A small image classifier, trained from scratch: 64-pixel images, widths [64, 112, 192].
Rows from block 5 of a small image classifier, named by matrix and row number. Rows with one number belong to one channel. Each number is 200 + 30 x the weight over its row's rms, rounded and kept within 0 to 999. All counts start at 0.
Before each channel's rows are labels from the 100 images, of 14848, where the channel reaches its highest value: "strongest on" is what is common among them; "colour at peak" is the nearest of a few named colours to the mean colour under the peak. Only what is clearly more common there than usual is listed. The data: stained colorectal tissue patches (NCT-CRC-HE-100K). In brackets: how many of the 100, against the usual share in percent.
# convs0: first 3x3 conv (model.blocks.5.convs.0.weight, 112x112x3x3, standardized in use, each kernel summed), inputs 0-111
# convs1: second 3x3 conv (model.blocks.5.convs.1.weight, 112x112x3x3, standardized in use, transposed, each kernel summed), outputs 0-111

strongest on: tissue: smooth muscle (66 vs 13.4)
colour at peak: pink (67 vs 38.2)
convs0.88,197,105,186,206,196,200,235,197,193,198,191,237,209,190,195,206,199,178,192,200,170,206,309,203,194,218,177,228,195,191,200,206,190,183,199,194,197,208,200,147,198,174,223,196,221,200,196,221,191,201,222,207,207,195,199,205,222,212,187,199,198,160,195,195,147,244,204,135,124,215,167,214,217,196,213,211,197,190,146,198,315,261,191,198,226,207,212,210,200,173,203,234,199,213,274,246,251,175,190,204,153,202,219,199,180,199,278,225,256,183,200,216
convs1.88,205,135,227,181,215,207,226,235,191,243,226,234,191,188,205,190,209,105,183,168,215,223,205,187,153,228,181,200,183,208,190,159,205,222,124,187,292,214,211,217,200,216,198,197,233,137,237,187,211,223,304,211,207,204,120,203,154,211,229,168,201,209,184,190,188,168,210,213,211,146,214,198,212,218,209,198,250,203,202,171,188,184,238,189,186,137,161,191,201,188,158,230,168,173,182,217,181,206,208,192,205,197,197,174,200,191,234,235,203,198,212,246

strongest on: tissue: normal colon mucosa (94 vs 8.8)
colour at peak: brown (41 vs 11.8)
convs0.19,199,218,243,174,303,193,259,196,277,214,211,216,197,197,200,204,211,236,214,213,239,190,191,202,201,224,199,224,195,211,214,242,184,189,200,191,201,229,202,112,205,162,179,180,203,196,206,277,179,196,216,264,228,212,206,309,204,186,202,205,194,237,207,200,198,200,188,215,181,190,206,205,200,182,222,192,185,200,200,247,202,199,201,198,194,215,211,197,207,185,197,209,201,164,191,213,207,180,132,202,184,212,186,198,193,187,182,191,175,338,197,236
convs1.19,222,240,225,194,167,221,186,202,237,179,203,220,207,220,209,194,185,231,260,202,130,197,196,226,239,183,195,207,198,197,233,210,199,221,231,206,122,161,203,196,197,143,197,281,198,278,184,204,185,331,157,160,209,207,208,230,203,241,197,216,200,203,205,201,169,224,194,193,200,177,223,203,165,224,228,201,184,186,200,231,182,207,208,207,215,224,229,192,214,189,204,206,215,297,149,201,199,203,196,230,196,129,198,211,217,233,191,201,200,187,160,198

strongest on: tissue: adipose tissue (81 vs 10.2)
colour at peak: white (89 vs 26.5)
convs0.75,199,217,196,203,223,186,275,206,191,201,200,200,225,199,193,212,199,198,194,198,219,152,180,207,199,232,164,158,208,214,200,226,279,195,203,320,205,194,206,184,207,207,370,202,235,212,241,151,202,200,323,204,206,217,197,202,198,226,202,195,202,219,200,178,196,196,177,195,197,198,199,200,199,196,206,197,215,197,189,204,204,195,267,190,202,189,202,192,206,164,206,175,201,222,243,210,230,191,187,220,196,199,219,207,216,197,189,201,201,200,203,199
convs1.75,213,228,228,195,208,186,206,209,186,171,185,196,192,200,226,246,176,185,191,162,183,246,202,192,186,194,227,240,209,186,193,171,230,233,249,138,175,172,178,167,171,172,268,243,211,200,174,227,201,159,189,266,187,182,221,200,205,236,223,200,218,197,190,200,200,221,242,193,205,205,171,182,169,255,223,198,238,224,171,145,241,194,242,230,186,203,207,191,254,233,180,191,197,184,262,208,207,202,254,175,196,54,204,195,228,197,203,206,178,198,183,244

strongest on: tissue: mucus (55 vs 9)
colour at peak: brown (33 vs 11.8)
convs0.99,200,131,167,184,170,184,202,159,219,195,210,194,200,199,198,202,210,189,229,200,224,219,212,201,195,232,248,174,217,335,199,188,166,199,198,200,224,212,182,311,177,207,222,209,202,200,199,191,213,228,159,206,198,207,212,223,203,269,307,209,197,136,199,193,216,189,176,173,151,202,196,268,212,199,265,218,194,188,196,192,204,199,189,192,189,168,201,185,202,183,198,214,220,199,181,208,191,180,189,214,149,248,214,200,203,208,243,200,204,223,200,246
convs1.99,196,216,173,202,203,202,164,204,212,225,203,160,198,193,182,201,102,194,247,225,208,209,230,203,204,212,175,182,190,197,203,199,202,250,197,213,145,197,138,198,196,201,201,155,189,208,230,201,195,245,177,188,253,205,159,200,146,215,238,199,189,219,244,178,199,211,200,205,203,204,202,209,201,197,199,199,183,194,225,197,1,216,193,161,200,197,210,205,208,172,200,216,204,193,200,209,186,206,177,203,213,167,180,203,182,193,242,241,202,201,197,254

strongest on: tissue: tumour epithelium (33 vs 15)
colour at peak: white (59 vs 26.5)
convs0.18,202,186,200,223,228,179,267,176,219,187,202,170,203,234,203,207,205,243,233,194,205,197,139,221,202,210,234,99,201,256,198,199,172,205,200,269,195,243,209,244,254,212,288,209,221,214,214,270,210,202,170,223,197,199,201,167,196,213,186,196,192,277,167,195,204,179,194,177,225,189,187,191,202,221,133,195,200,202,177,203,169,186,203,193,197,194,193,200,199,306,220,211,177,198,231,200,180,188,189,197,291,207,208,200,207,195,209,187,165,215,198,189
convs1.18,182,180,191,244,183,211,270,213,216,198,161,215,202,225,207,265,210,200,186,191,201,203,200,184,228,226,214,225,247,242,195,212,227,122,191,204,253,118,186,144,220,209,265,137,177,211,196,288,163,193,180,221,158,203,226,205,210,167,223,203,200,192,213,195,171,200,201,189,203,227,162,220,202,160,218,207,175,204,204,178,173,198,207,203,246,217,207,195,206,264,216,184,190,128,121,215,233,198,211,221,192,163,203,184,185,202,257,214,167,195,182,177

strongest on: tissue: mucus (89 vs 9)
colour at peak: white (57 vs 26.5)
convs0.28,211,232,201,199,199,216,164,269,199,199,196,138,200,200,207,209,179,211,202,201,192,199,95,200,201,200,199,204,180,210,200,203,200,205,200,231,200,200,200,101,218,180,199,206,198,211,201,310,199,200,154,256,205,181,200,226,198,196,202,201,206,200,337,199,181,231,198,179,202,241,199,200,201,192,199,211,190,199,206,200,159,151,206,200,221,272,200,204,202,189,197,203,200,202,200,199,208,187,170,191,164,198,190,204,194,201,93,203,196,192,200,201
convs1.28,190,259,176,188,164,221,25,210,220,184,221,164,200,216,199,202,177,202,210,200,168,201,206,204,207,183,129,209,167,218,201,225,203,199,198,198,193,192,198,202,208,198,199,204,199,215,212,290,183,203,173,176,212,207,241,191,199,211,208,203,197,198,196,200,168,203,201,198,196,218,192,221,200,200,218,203,203,147,200,201,93,201,216,197,219,216,204,203,200,122,200,185,207,191,174,203,203,208,196,199,237,174,191,220,150,204,117,191,207,147,212,194

strongest on: tissue: smooth muscle (61 vs 13.4)
colour at peak: pink (65 vs 38.2)
convs0.32,200,156,170,172,207,194,239,240,199,203,197,248,221,193,225,192,200,135,171,203,174,205,210,205,190,136,199,277,183,201,200,184,214,205,200,170,194,203,193,293,205,200,192,189,212,202,201,259,191,185,208,209,194,198,202,199,194,196,176,201,191,192,203,162,175,203,187,173,167,201,200,194,196,207,131,202,178,174,252,225,307,257,214,181,223,199,200,197,195,258,238,125,216,229,204,249,207,206,216,201,154,214,290,201,154,203,238,200,227,181,196,198
convs1.32,177,188,210,185,214,242,219,215,202,205,141,233,180,213,193,187,146,120,167,184,200,208,233,186,189,205,188,205,194,182,204,208,249,194,182,146,142,246,231,194,192,227,215,203,258,179,172,212,212,211,203,180,238,206,181,208,197,155,264,178,200,216,185,198,185,110,207,219,210,135,163,218,181,202,211,184,259,176,216,159,235,217,237,203,218,151,243,251,129,194,193,196,196,255,241,239,182,218,210,185,213,197,166,191,235,175,204,209,215,235,185,149

strongest on: tissue: debris (28 vs 11.1)
colour at peak: grey (43 vs 20.4)
convs0.9,200,194,196,225,193,205,189,199,167,207,229,322,200,162,191,191,297,190,240,201,201,222,195,199,222,228,264,212,182,196,201,168,185,190,198,200,188,193,217,162,200,152,223,199,213,191,205,154,214,234,290,238,197,222,196,166,196,206,222,200,186,196,205,259,133,261,185,178,182,205,204,202,224,207,171,214,186,176,323,206,196,194,199,203,226,196,196,192,185,183,201,196,185,180,188,206,198,183,218,200,170,209,240,204,153,215,221,208,170,198,203,249
convs1.9,197,192,226,236,201,203,186,188,194,257,227,182,201,178,194,213,245,228,131,201,252,191,200,203,198,189,159,164,175,204,189,232,204,213,180,202,180,195,198,247,243,189,202,149,205,190,205,194,197,196,248,196,197,195,139,206,200,214,194,203,192,201,228,203,215,79,200,203,193,205,221,232,206,193,189,203,225,194,205,196,216,217,151,200,198,179,214,197,199,185,197,201,211,286,54,193,191,191,209,151,199,289,193,207,204,186,212,223,210,216,220,226

strongest on: tissue: normal colon mucosa (100 vs 8.8)
colour at peak: grey (51 vs 20.4); brown (33 vs 11.8)
convs0.90,202,196,269,154,199,204,256,207,203,199,220,195,197,199,200,206,200,212,210,200,171,206,180,201,201,200,196,178,185,203,213,201,228,197,200,197,199,194,201,238,204,204,210,348,181,200,198,147,202,198,186,165,201,193,205,180,202,200,197,208,209,205,198,196,179,89,200,163,198,191,209,184,196,195,215,220,207,204,256,198,270,196,222,202,186,211,237,196,193,194,200,190,239,222,173,202,173,230,187,200,168,199,297,200,74,201,183,200,177,218,201,179
convs1.90,193,212,198,111,201,212,247,116,195,150,219,209,197,246,258,202,149,215,210,203,134,186,211,201,201,226,330,229,301,176,194,201,203,207,188,208,182,196,175,197,179,178,234,254,153,206,179,192,181,181,160,235,219,209,180,217,199,196,201,190,213,206,188,196,203,237,199,202,210,197,210,211,199,235,208,216,201,188,189,204,218,158,223,188,199,194,209,195,209,240,280,207,190,217,201,211,221,231,246,204,230,242,209,195,234,207,199,186,207,174,192,181

strongest on: tissue: cancer-associated stroma (47 vs 10.6)
colour at peak: grey (55 vs 20.4)
convs0.64,199,268,241,230,200,216,186,210,160,204,194,241,212,189,154,202,199,266,221,193,217,174,178,211,203,209,185,240,192,191,197,176,133,216,199,197,204,217,237,105,214,222,187,238,159,207,216,134,197,208,255,276,181,182,184,187,197,225,189,236,157,204,206,176,199,189,186,134,218,203,173,232,192,187,219,197,180,205,208,193,211,196,178,260,222,234,268,211,215,206,205,174,200,222,233,127,139,163,212,198,213,169,257,200,191,206,225,220,154,213,201,220
convs1.64,202,101,203,201,199,185,179,213,194,180,208,107,203,199,201,200,225,215,195,179,195,180,196,201,202,195,200,199,193,177,202,206,189,195,163,204,249,199,184,207,230,173,191,194,209,214,146,194,178,258,120,201,161,201,186,198,167,181,195,200,202,192,197,201,260,229,189,201,188,203,92,179,197,199,185,202,288,260,215,192,177,220,200,220,203,189,270,201,128,196,212,197,290,249,190,166,211,193,194,219,196,181,202,200,211,176,199,205,204,205,236,169

strongest on: tissue: mucus (49 vs 9)
colour at peak: grey (41 vs 20.4)
convs0.38,197,245,246,201,228,191,199,214,245,174,281,242,200,209,206,207,279,193,207,244,260,163,146,181,189,203,206,233,199,216,196,223,169,189,197,190,200,185,251,135,247,221,192,204,187,194,169,230,196,225,222,266,239,187,187,197,210,226,190,240,190,207,201,224,180,197,226,190,163,145,263,201,181,154,185,216,223,220,211,208,201,224,216,202,182,195,224,191,150,179,197,221,235,193,185,194,186,187,188,205,198,224,134,200,213,172,209,199,122,217,195,294
convs1.38,194,206,24,196,191,215,179,212,207,208,169,193,202,203,227,195,178,238,201,252,199,201,181,195,239,197,194,198,208,188,204,200,186,203,220,201,222,192,170,206,182,201,203,176,221,234,231,199,199,222,202,160,210,198,162,187,198,205,239,198,201,192,212,205,206,183,200,199,190,205,180,233,184,297,212,189,207,202,123,177,187,198,203,201,197,166,236,211,238,190,216,201,237,241,142,199,199,200,197,262,196,295,190,199,190,263,192,243,201,192,203,222

strongest on: tissue: tumour epithelium (50 vs 15); tissue: lymphocytes (28 vs 11.2)
colour at peak: brown (43 vs 11.8)
convs0.61,193,269,199,213,266,182,182,216,182,209,199,166,205,224,183,191,257,310,241,203,215,188,131,202,186,186,220,187,207,119,201,204,133,206,194,206,215,229,195,196,223,262,146,210,203,205,194,246,230,217,152,234,219,211,192,257,213,209,203,239,158,226,211,224,127,196,180,194,229,199,154,205,196,246,222,199,199,200,231,229,214,219,209,221,209,235,219,199,240,202,204,245,195,199,217,230,174,205,202,207,194,210,137,201,193,243,184,196,169,229,203,194
convs1.61,184,256,213,192,170,243,173,210,218,184,202,177,202,216,216,191,252,239,162,280,204,181,156,250,232,181,207,200,201,222,183,241,189,158,192,207,174,198,273,203,238,212,183,200,164,217,197,217,166,241,169,148,224,218,197,218,204,206,193,220,186,201,204,218,208,205,184,191,172,216,260,201,213,189,205,204,150,276,192,163,219,127,190,197,207,325,207,223,184,201,219,193,209,164,257,206,189,195,211,205,206,193,197,201,200,219,187,198,203,202,283,199

strongest on: tissue: lymphocytes (45 vs 11.2)
colour at peak: brown (45 vs 11.8)
convs0.53,188,237,199,177,211,220,215,202,178,199,204,152,203,194,218,195,187,310,227,191,221,224,145,205,193,272,242,136,212,143,192,224,216,201,194,193,212,295,193,258,273,207,200,214,268,187,195,214,192,163,165,207,196,249,203,163,212,186,176,178,195,139,200,198,198,193,195,225,274,197,205,189,213,219,194,206,146,182,213,200,259,200,211,201,186,190,211,192,210,231,191,193,206,189,203,177,164,243,195,185,158,218,133,191,191,200,189,209,188,196,206,218
convs1.53,188,195,210,239,190,221,203,206,200,197,214,273,198,211,257,196,218,223,146,197,246,199,190,217,219,225,208,210,203,236,176,212,188,205,193,209,233,141,165,195,262,204,185,150,68,209,200,211,201,158,215,194,206,206,193,216,183,263,220,208,213,209,228,197,203,157,202,198,188,206,211,192,215,200,213,203,202,175,316,220,130,201,198,200,198,262,169,184,209,202,197,179,157,201,251,206,206,208,170,142,193,185,202,194,170,257,205,189,204,199,219,211

strongest on: tissue: lymphocytes (34 vs 11.2)
colour at peak: brown (32 vs 11.8)
convs0.13,202,227,157,225,91,224,162,194,224,222,201,212,202,205,219,208,240,254,245,192,208,185,141,206,199,169,256,280,156,111,208,192,186,176,216,210,239,274,196,242,212,186,234,247,187,242,212,195,242,247,182,199,207,251,196,210,192,218,195,227,204,237,209,224,225,182,207,188,232,201,202,214,201,166,229,210,165,205,179,202,175,204,247,196,194,188,199,219,213,202,218,147,208,177,183,162,224,160,178,214,206,212,181,201,241,184,221,159,183,238,190,167
convs1.13,220,170,201,197,172,198,202,198,214,148,218,199,197,199,222,207,191,209,214,205,204,197,203,239,231,188,214,195,204,200,198,226,191,293,170,197,171,193,236,203,200,208,193,207,64,202,189,203,226,203,178,191,221,258,307,219,200,249,230,199,191,201,237,201,214,205,194,191,205,208,287,210,195,191,233,221,197,234,203,227,191,204,184,186,198,202,276,228,191,192,198,185,200,143,253,192,177,169,244,197,144,171,214,199,195,208,205,250,198,207,216,252

strongest on: tissue: adipose tissue (90 vs 10.2)
colour at peak: white (94 vs 26.5)
convs0.101,198,198,179,239,214,201,218,180,211,200,217,199,199,313,199,200,205,257,206,192,200,149,173,230,201,172,197,170,222,194,204,231,259,281,200,322,196,205,204,193,195,217,167,196,222,198,211,202,204,198,195,227,200,218,206,216,220,214,234,193,180,187,182,204,212,178,140,165,145,197,200,200,196,197,186,221,156,215,173,197,218,237,203,193,179,200,253,233,200,310,216,221,194,195,267,201,206,214,203,195,222,197,156,209,223,182,214,195,228,251,200,203
convs1.101,201,178,199,203,203,196,232,200,201,216,182,260,198,218,208,269,196,221,188,177,205,200,203,194,195,197,224,207,209,208,196,236,199,148,217,151,99,197,205,161,205,272,261,180,190,209,156,220,243,196,198,215,190,196,119,202,219,191,187,190,198,196,205,216,195,228,191,204,202,199,191,117,198,186,211,195,198,227,199,203,199,201,199,213,193,246,208,204,202,375,199,199,221,207,227,195,199,171,229,222,197,194,176,196,209,199,210,192,185,214,200,231

strongest on: tissue: adipose tissue (88 vs 10.2)
colour at peak: pink (65 vs 38.2)
convs0.44,200,120,183,225,220,200,259,181,183,215,240,183,226,225,205,149,201,208,204,145,182,179,115,197,202,201,179,176,186,203,197,204,245,247,200,337,173,198,202,186,199,215,151,201,216,198,261,164,219,204,291,221,197,196,197,253,197,215,203,180,188,174,192,184,199,241,199,173,131,196,216,197,191,216,173,234,189,204,181,209,215,183,249,199,178,205,200,219,214,171,210,228,168,199,259,219,185,203,192,197,171,154,205,206,202,190,207,191,221,201,202,220
convs1.44,215,183,230,203,202,255,181,196,197,183,192,180,200,198,185,287,197,195,211,201,194,202,195,192,206,213,197,201,206,205,200,175,195,215,232,194,200,199,238,158,212,193,335,202,199,217,154,203,224,197,209,214,215,195,175,191,229,188,197,196,199,196,192,220,194,191,192,191,198,199,247,193,196,180,200,216,203,202,141,193,195,199,212,220,172,267,234,200,209,395,172,204,224,201,181,193,198,195,212,203,194,194,204,196,184,249,191,208,171,195,193,210

strongest on: tissue: tumour epithelium (69 vs 15)
colour at peak: brown (56 vs 11.8)
convs0.72,194,205,208,215,193,200,181,226,197,203,266,213,206,204,205,205,277,242,206,181,185,187,169,214,261,195,298,189,197,271,192,143,210,198,199,212,194,210,188,203,209,192,243,206,202,202,199,181,236,279,227,195,198,203,207,185,213,145,157,205,167,142,195,214,166,190,193,158,184,201,211,212,227,195,140,203,209,185,244,198,227,225,216,210,205,194,187,189,201,236,205,132,163,197,226,238,225,118,168,217,235,209,225,201,185,184,279,192,177,159,216,223
convs1.72,196,198,179,294,203,210,164,202,196,233,244,206,202,173,186,209,216,196,195,213,268,202,202,200,189,196,167,169,189,189,199,198,202,209,172,199,284,200,230,216,225,215,211,189,195,208,182,195,168,245,280,192,202,202,124,190,202,271,198,192,195,188,201,202,202,172,195,200,195,184,199,211,198,195,194,205,197,308,133,166,189,224,136,207,197,145,195,198,205,255,183,192,225,207,208,190,193,163,244,197,170,225,193,219,199,198,243,204,190,177,178,109

strongest on: tissue: smooth muscle (45 vs 13.4)
colour at peak: grey (43 vs 20.4)
convs0.21,206,192,217,197,202,196,214,185,222,212,213,219,203,194,201,194,198,189,190,217,179,209,261,193,193,248,194,146,192,256,198,195,188,211,200,256,185,193,216,218,208,172,282,192,181,204,252,194,202,216,289,196,192,170,192,206,210,195,219,187,224,159,198,201,194,306,210,167,209,241,185,234,200,206,185,191,176,188,137,207,203,197,187,203,259,205,209,196,231,167,200,220,178,186,297,183,222,163,181,223,179,233,270,204,193,204,185,207,200,214,201,306
convs1.21,182,193,234,204,206,139,195,201,189,216,260,170,198,195,190,233,189,197,229,143,201,230,218,193,170,205,168,204,175,200,193,163,268,253,143,167,205,215,175,190,181,207,254,201,247,180,156,196,200,215,270,223,210,187,200,188,130,222,231,185,197,205,188,195,193,184,206,198,203,195,212,211,177,234,207,191,206,196,212,172,254,216,242,203,164,163,204,177,209,239,200,218,170,189,208,215,196,206,199,184,209,198,231,177,192,199,188,217,193,183,195,370

strongest on: tissue: tumour epithelium (58 vs 15)
colour at peak: brown (62 vs 11.8)
convs0.73,198,284,185,179,152,222,192,243,143,213,182,232,208,250,228,178,239,307,195,202,205,165,144,212,201,215,237,185,226,196,203,191,276,168,200,205,219,220,189,262,253,184,209,250,213,192,177,184,193,196,152,211,181,158,205,205,216,240,175,227,178,171,204,190,136,202,211,197,278,206,213,217,229,234,233,249,193,166,191,218,226,202,218,199,201,181,214,195,195,191,200,231,208,232,203,249,192,245,231,199,143,200,186,192,214,209,229,198,189,188,203,188
convs1.73,188,201,277,181,201,179,216,201,192,201,183,222,187,200,222,188,218,224,200,182,244,201,168,204,196,211,200,199,189,186,198,173,176,294,155,201,134,195,222,214,205,206,196,193,157,210,266,195,274,236,204,145,212,223,168,227,203,261,207,216,200,200,245,219,221,131,194,204,188,208,255,210,214,152,207,179,220,188,203,225,118,201,187,207,190,200,234,216,196,196,185,185,178,111,187,194,189,201,207,137,212,193,210,241,136,259,186,198,210,183,224,203

strongest on: tissue: adipose tissue (98 vs 10.2)
colour at peak: white (98 vs 26.5)
convs0.39,206,174,201,179,99,198,238,186,245,211,190,240,202,198,243,196,186,209,200,198,162,219,239,198,210,225,201,160,192,216,198,202,196,146,200,174,199,205,192,232,255,203,242,259,212,209,249,186,203,205,248,198,202,221,200,207,191,260,198,189,199,232,181,196,211,180,187,153,256,190,197,197,204,183,174,244,102,175,213,209,146,206,211,216,205,184,199,234,191,310,227,259,180,175,204,197,162,208,173,216,206,223,257,199,190,170,238,211,227,203,196,226
convs1.39,205,197,210,211,201,174,216,188,202,196,198,222,198,203,247,213,152,201,274,184,215,229,222,197,204,210,200,198,202,164,198,225,211,212,232,183,164,166,202,146,216,205,201,178,178,214,238,230,198,114,231,216,169,199,180,209,201,134,227,180,212,214,255,189,170,189,215,197,234,175,178,202,210,158,202,222,195,205,225,220,199,256,208,205,186,183,184,191,174,253,222,206,217,222,157,207,231,200,147,170,200,204,167,196,206,194,350,247,182,196,122,223

strongest on: tissue: adipose tissue (47 vs 10.2); tissue: smooth muscle (31 vs 13.4)
colour at peak: white (63 vs 26.5)
convs0.0,199,145,255,198,204,189,283,201,219,204,234,144,202,228,219,193,197,237,209,196,192,144,149,208,203,176,199,150,213,220,201,201,234,264,202,398,193,199,201,198,213,264,227,197,247,200,218,218,195,200,185,201,204,198,197,212,203,189,235,200,217,199,200,191,196,215,193,175,212,212,203,212,192,192,196,213,195,200,213,200,193,237,234,192,204,177,207,191,213,271,222,220,201,219,215,212,210,195,203,208,180,180,213,204,202,194,197,203,222,251,195,207
convs1.0,205,189,185,202,201,210,219,208,213,211,208,215,200,201,217,318,212,201,211,216,183,173,206,191,263,184,213,202,239,239,200,195,218,108,187,104,216,184,212,159,202,267,307,168,182,226,192,283,181,172,196,204,198,192,180,193,295,212,205,209,200,193,204,202,171,192,176,203,211,197,220,183,205,145,202,200,229,206,222,164,141,208,194,211,197,203,214,199,197,252,203,188,192,202,231,207,200,193,210,210,198,196,175,203,191,219,213,179,177,170,204,190

strongest on: tissue: adipose tissue (52 vs 10.2)
colour at peak: white (73 vs 26.5)
convs0.104,197,202,210,205,179,197,216,192,207,206,248,168,220,223,206,226,204,204,205,128,192,164,213,201,206,228,202,141,197,216,199,210,242,214,200,268,204,326,196,221,219,195,268,202,208,199,227,158,209,192,239,200,195,228,212,223,199,213,203,208,204,136,189,202,189,247,176,213,290,180,207,199,209,201,175,217,267,197,194,201,179,200,228,195,193,184,199,221,198,324,199,143,173,202,213,196,159,202,197,199,213,197,187,199,185,184,230,197,236,198,200,243
convs1.104,198,208,207,252,199,196,205,206,174,169,187,235,196,197,216,221,172,170,196,143,236,209,200,193,197,215,201,206,194,220,198,212,208,189,164,202,152,147,260,143,236,203,211,49,198,183,193,224,210,246,209,246,169,184,159,202,226,142,196,202,215,200,223,203,190,125,210,200,200,163,184,198,208,164,199,221,173,187,248,179,210,192,214,206,185,233,211,178,167,266,202,177,202,158,206,199,201,199,202,154,200,163,144,196,151,185,252,224,190,215,196,219

strongest on: tissue: smooth muscle (97 vs 13.4)
colour at peak: pink (84 vs 38.2)
convs0.20,208,200,219,199,199,200,228,201,226,220,204,194,200,217,200,202,193,207,203,201,184,199,176,200,202,212,204,201,173,192,200,200,230,209,200,210,201,184,199,154,202,221,195,175,267,232,229,187,199,193,198,113,200,186,199,211,200,190,183,198,199,196,219,199,197,206,211,216,206,205,200,199,195,193,194,206,184,200,202,201,157,211,200,196,236,361,200,162,201,182,341,195,196,207,208,187,203,173,190,200,205,300,201,200,199,172,186,200,105,199,200,142
convs1.20,201,210,164,226,200,199,174,214,207,206,201,192,201,200,198,203,214,204,206,231,200,178,203,206,199,200,174,194,195,196,202,196,195,197,206,210,201,214,190,200,199,196,218,220,146,200,280,214,198,198,193,164,200,201,248,175,151,178,200,200,172,201,195,161,200,211,189,199,200,199,181,310,201,131,198,214,196,39,268,202,198,245,199,195,219,255,192,200,145,178,232,200,198,200,138,201,194,198,199,186,99,208,206,201,162,201,201,200,198,173,199,215

strongest on: tissue: adipose tissue (56 vs 10.2)
colour at peak: white (59 vs 26.5)
convs0.102,200,205,202,203,173,185,162,206,212,207,225,126,191,213,195,182,194,218,211,203,204,198,171,197,193,225,199,251,200,280,199,197,153,253,200,289,209,233,197,245,204,199,187,185,204,198,216,191,199,200,245,178,193,209,203,211,200,200,237,199,171,269,168,197,190,198,192,145,194,192,201,199,217,209,131,210,184,195,195,207,94,167,185,200,183,249,209,200,201,287,199,181,181,191,204,248,226,178,201,209,187,202,291,201,206,229,211,194,199,199,199,284
convs1.102,164,183,202,260,198,281,143,219,196,171,212,116,194,200,183,213,220,205,217,218,218,213,204,179,195,184,188,197,185,210,195,181,238,225,196,197,213,208,210,160,152,196,265,152,193,193,169,217,210,200,163,198,200,200,212,194,190,168,194,196,197,203,237,193,188,206,207,184,200,169,224,225,195,175,201,222,159,182,240,197,239,206,200,195,213,178,91,197,197,298,201,192,207,126,232,213,201,221,169,212,223,194,142,199,101,210,206,214,170,206,221,212

strongest on: tissue: normal colon mucosa (95 vs 8.8)
colour at peak: grey (41 vs 20.4)
convs0.70,205,223,225,227,201,199,259,180,175,202,138,193,197,203,194,174,202,232,245,204,209,194,214,195,208,194,183,191,241,192,205,193,148,197,200,224,193,208,214,179,244,176,267,205,193,201,219,265,203,214,206,251,183,215,191,323,160,196,181,174,203,177,208,175,181,290,190,231,205,234,176,199,221,216,169,216,155,210,214,211,153,213,167,179,203,286,181,192,217,195,210,215,204,160,225,184,206,193,165,225,160,274,232,201,270,202,196,188,194,213,193,186
convs1.70,207,209,210,173,192,200,212,211,225,201,191,208,202,200,174,217,202,201,209,157,98,205,220,220,206,188,202,206,203,207,205,199,196,205,184,195,161,204,201,182,200,163,225,275,201,198,192,259,200,200,256,207,198,202,214,239,209,210,197,196,181,200,220,194,178,185,196,193,202,203,182,201,204,156,199,200,212,192,209,202,219,207,202,199,261,229,198,198,199,272,160,199,189,268,60,200,197,202,198,232,201,67,249,185,253,214,174,199,183,190,198,193