A small image classifier, trained from scratch: 2.29M parameters.
Rows from block 4 of a small image classifier, named by matrix and row number. Rows with one number belong to one channel. Each number is 500 + 25 x the weight over its row's rms, rounded and kept within 0 to 999. All counts start at 0. Numbers have three digits each.
After each channel's rows are labels from the 100 images, of 14848, where the channel reaches its highest value: "top examples" is what is common among them; "place" is the part of the image that holds the peak. Only what is clearly more common there than usual is listed. The data: stained colorectal tissue patches (NCT-CRC-HE-100K).
# convs0: first 3x3 conv (model.blocks.4.convs.0.weight, 112x112x3x3, standardized in use, each kernel summed), inputs 0-111
# convs1: second 3x3 conv (model.blocks.4.convs.1.weight, 112x112x3x3, standardized in use, transposed, each kernel summed), outputs 0-111

convs0.101:502490530497507499519479567500512480494508497495494506520582484496506498511535493484474502501491460502500553539514502453498523553501513521515504512505464498507485496470502478504498504453501489481520505514429495488506503513495508528494510496502557498488548501494540500434513513495499496500496512498482521590519504484515500495429521503490
convs1.101:497493501499509502499509545516487472543502477547514493484517498445490497497502501485521501504483517526471471502526424497505507547501493483484521503509542500500499517500477502506492482567522451502502454505496474496493501498501523502450521517501541516459591504498502494454581503527494490509500502498552483524466504509486508482491508512514
top examples: tissue: smooth muscle; tissue: debris
place: top centre; top left

convs0.67:502476511494514501533497532511516497499503502479484499512581512509489505500486494501469512504488484499501490525485510474499493508503540501519502498497461494475463502478496506493504502483511500509504496508467501532508508500502507475498500516475522498500544509467514503488537478516498498501500515507526483650533500482496509507387511499511
convs1.67:501501471498498498498504502501462501476511481500480622499497500478490492502501506485501478498497500501486497511503404479504499483501435503516500500499465491501509493501481513504472456522500374496550483500504514504499494500509501532479524524493556508483510484489501489466522510476500499508481504499499492500498502504506477499492497528501
top examples: tissue: smooth muscle; tissue: debris
place: top right; top centre

convs0.4:518518506506464498467503486501494451516510500502506553558504498510501504486462498469483498495497491557502545506518508455524506569534472523511504558486471549518527492533499458501506492514490502516503486512482504507472515517508493532515498496517504545549524464514531479424492496506506516495452492501493498502495498510484434467488468510521
convs1.4:505547500502472504499497487502574485497516500500502536547529484456500502464505502456532497552497495493486516509491443499471494560510477497496557490498506501499493514501500489472510495508496508470504449457501534522498506458473505503511580524494472494501531502513504541509520441498539515492502505490523478505551521502530511480495506519464
top examples: tissue: lymphocytes
place: bottom centre; bottom left

convs0.100:498472500497516504497492517491480499495516498505508471496514588434469500526485509546541577499485487481499515485535498525519517551493497502500483493518467448503485489498500506524494501495498478490501497482456498499547488490487514542491494499503577532501537507516479499496519449505494502496509506487460561563508501499529484510517489499495
convs1.100:497510503473509478489503508498474490481501451495497579492498505461501483472523499492520501495511495489495499502523550487498514508495523490481535501496530505505508501499503491522495476499493499435493473500527468499507549502500505495509491489499578519481498469495515514448539512370509516518496509518546475463502461506498505512500501473499
top examples: tissue: smooth muscle
place: top right

convs0.30:500425505492498497511496524500485505500499498500560472489529548481511500502478541513508482503463477495500497521506498502500565533505501503523494500501480445498497501489500529498511488430500498506500487513439500499528527491498512468501503499493563516501530494499492502467590453529514500484499493497500532580501500499513536494498524500499
convs1.30:496538534458518501487494503500492497493504447500599496500479502494511497504499516477486489501498497515507498483562484485472499511492499503521491502514434500509504496494501494510469444538499490459514491522539470503502504494476482508466513496479533477411514487495536498487518514458495508550423499498506487451505505491499480508515498491501
top examples: tissue: smooth muscle; tissue: debris
place: top right; top centre

convs0.89:500408490502488519479493501494501488487504502508498496522523508499508500513468503506544534501500472525500498587508502470502493523565439500492500514590453500500533500486500524593500507462495528503480494455507498497527500535518517501511504500501479497497497489496525489496453499486490498496505489523500484510464504497494483503512513503520
convs1.89:503513458506532499504495500505521499480489499500465483494508503479511505501575485472503491500491503501579526466505498507471499505469508513503502481516513450538524482517498504501486503514507503501485482504529490507592494491504482499513491496432542501501508495455505499496578527506502504488502500495515501605548490503502498505508495505514
top examples: tissue: mucus
place: top left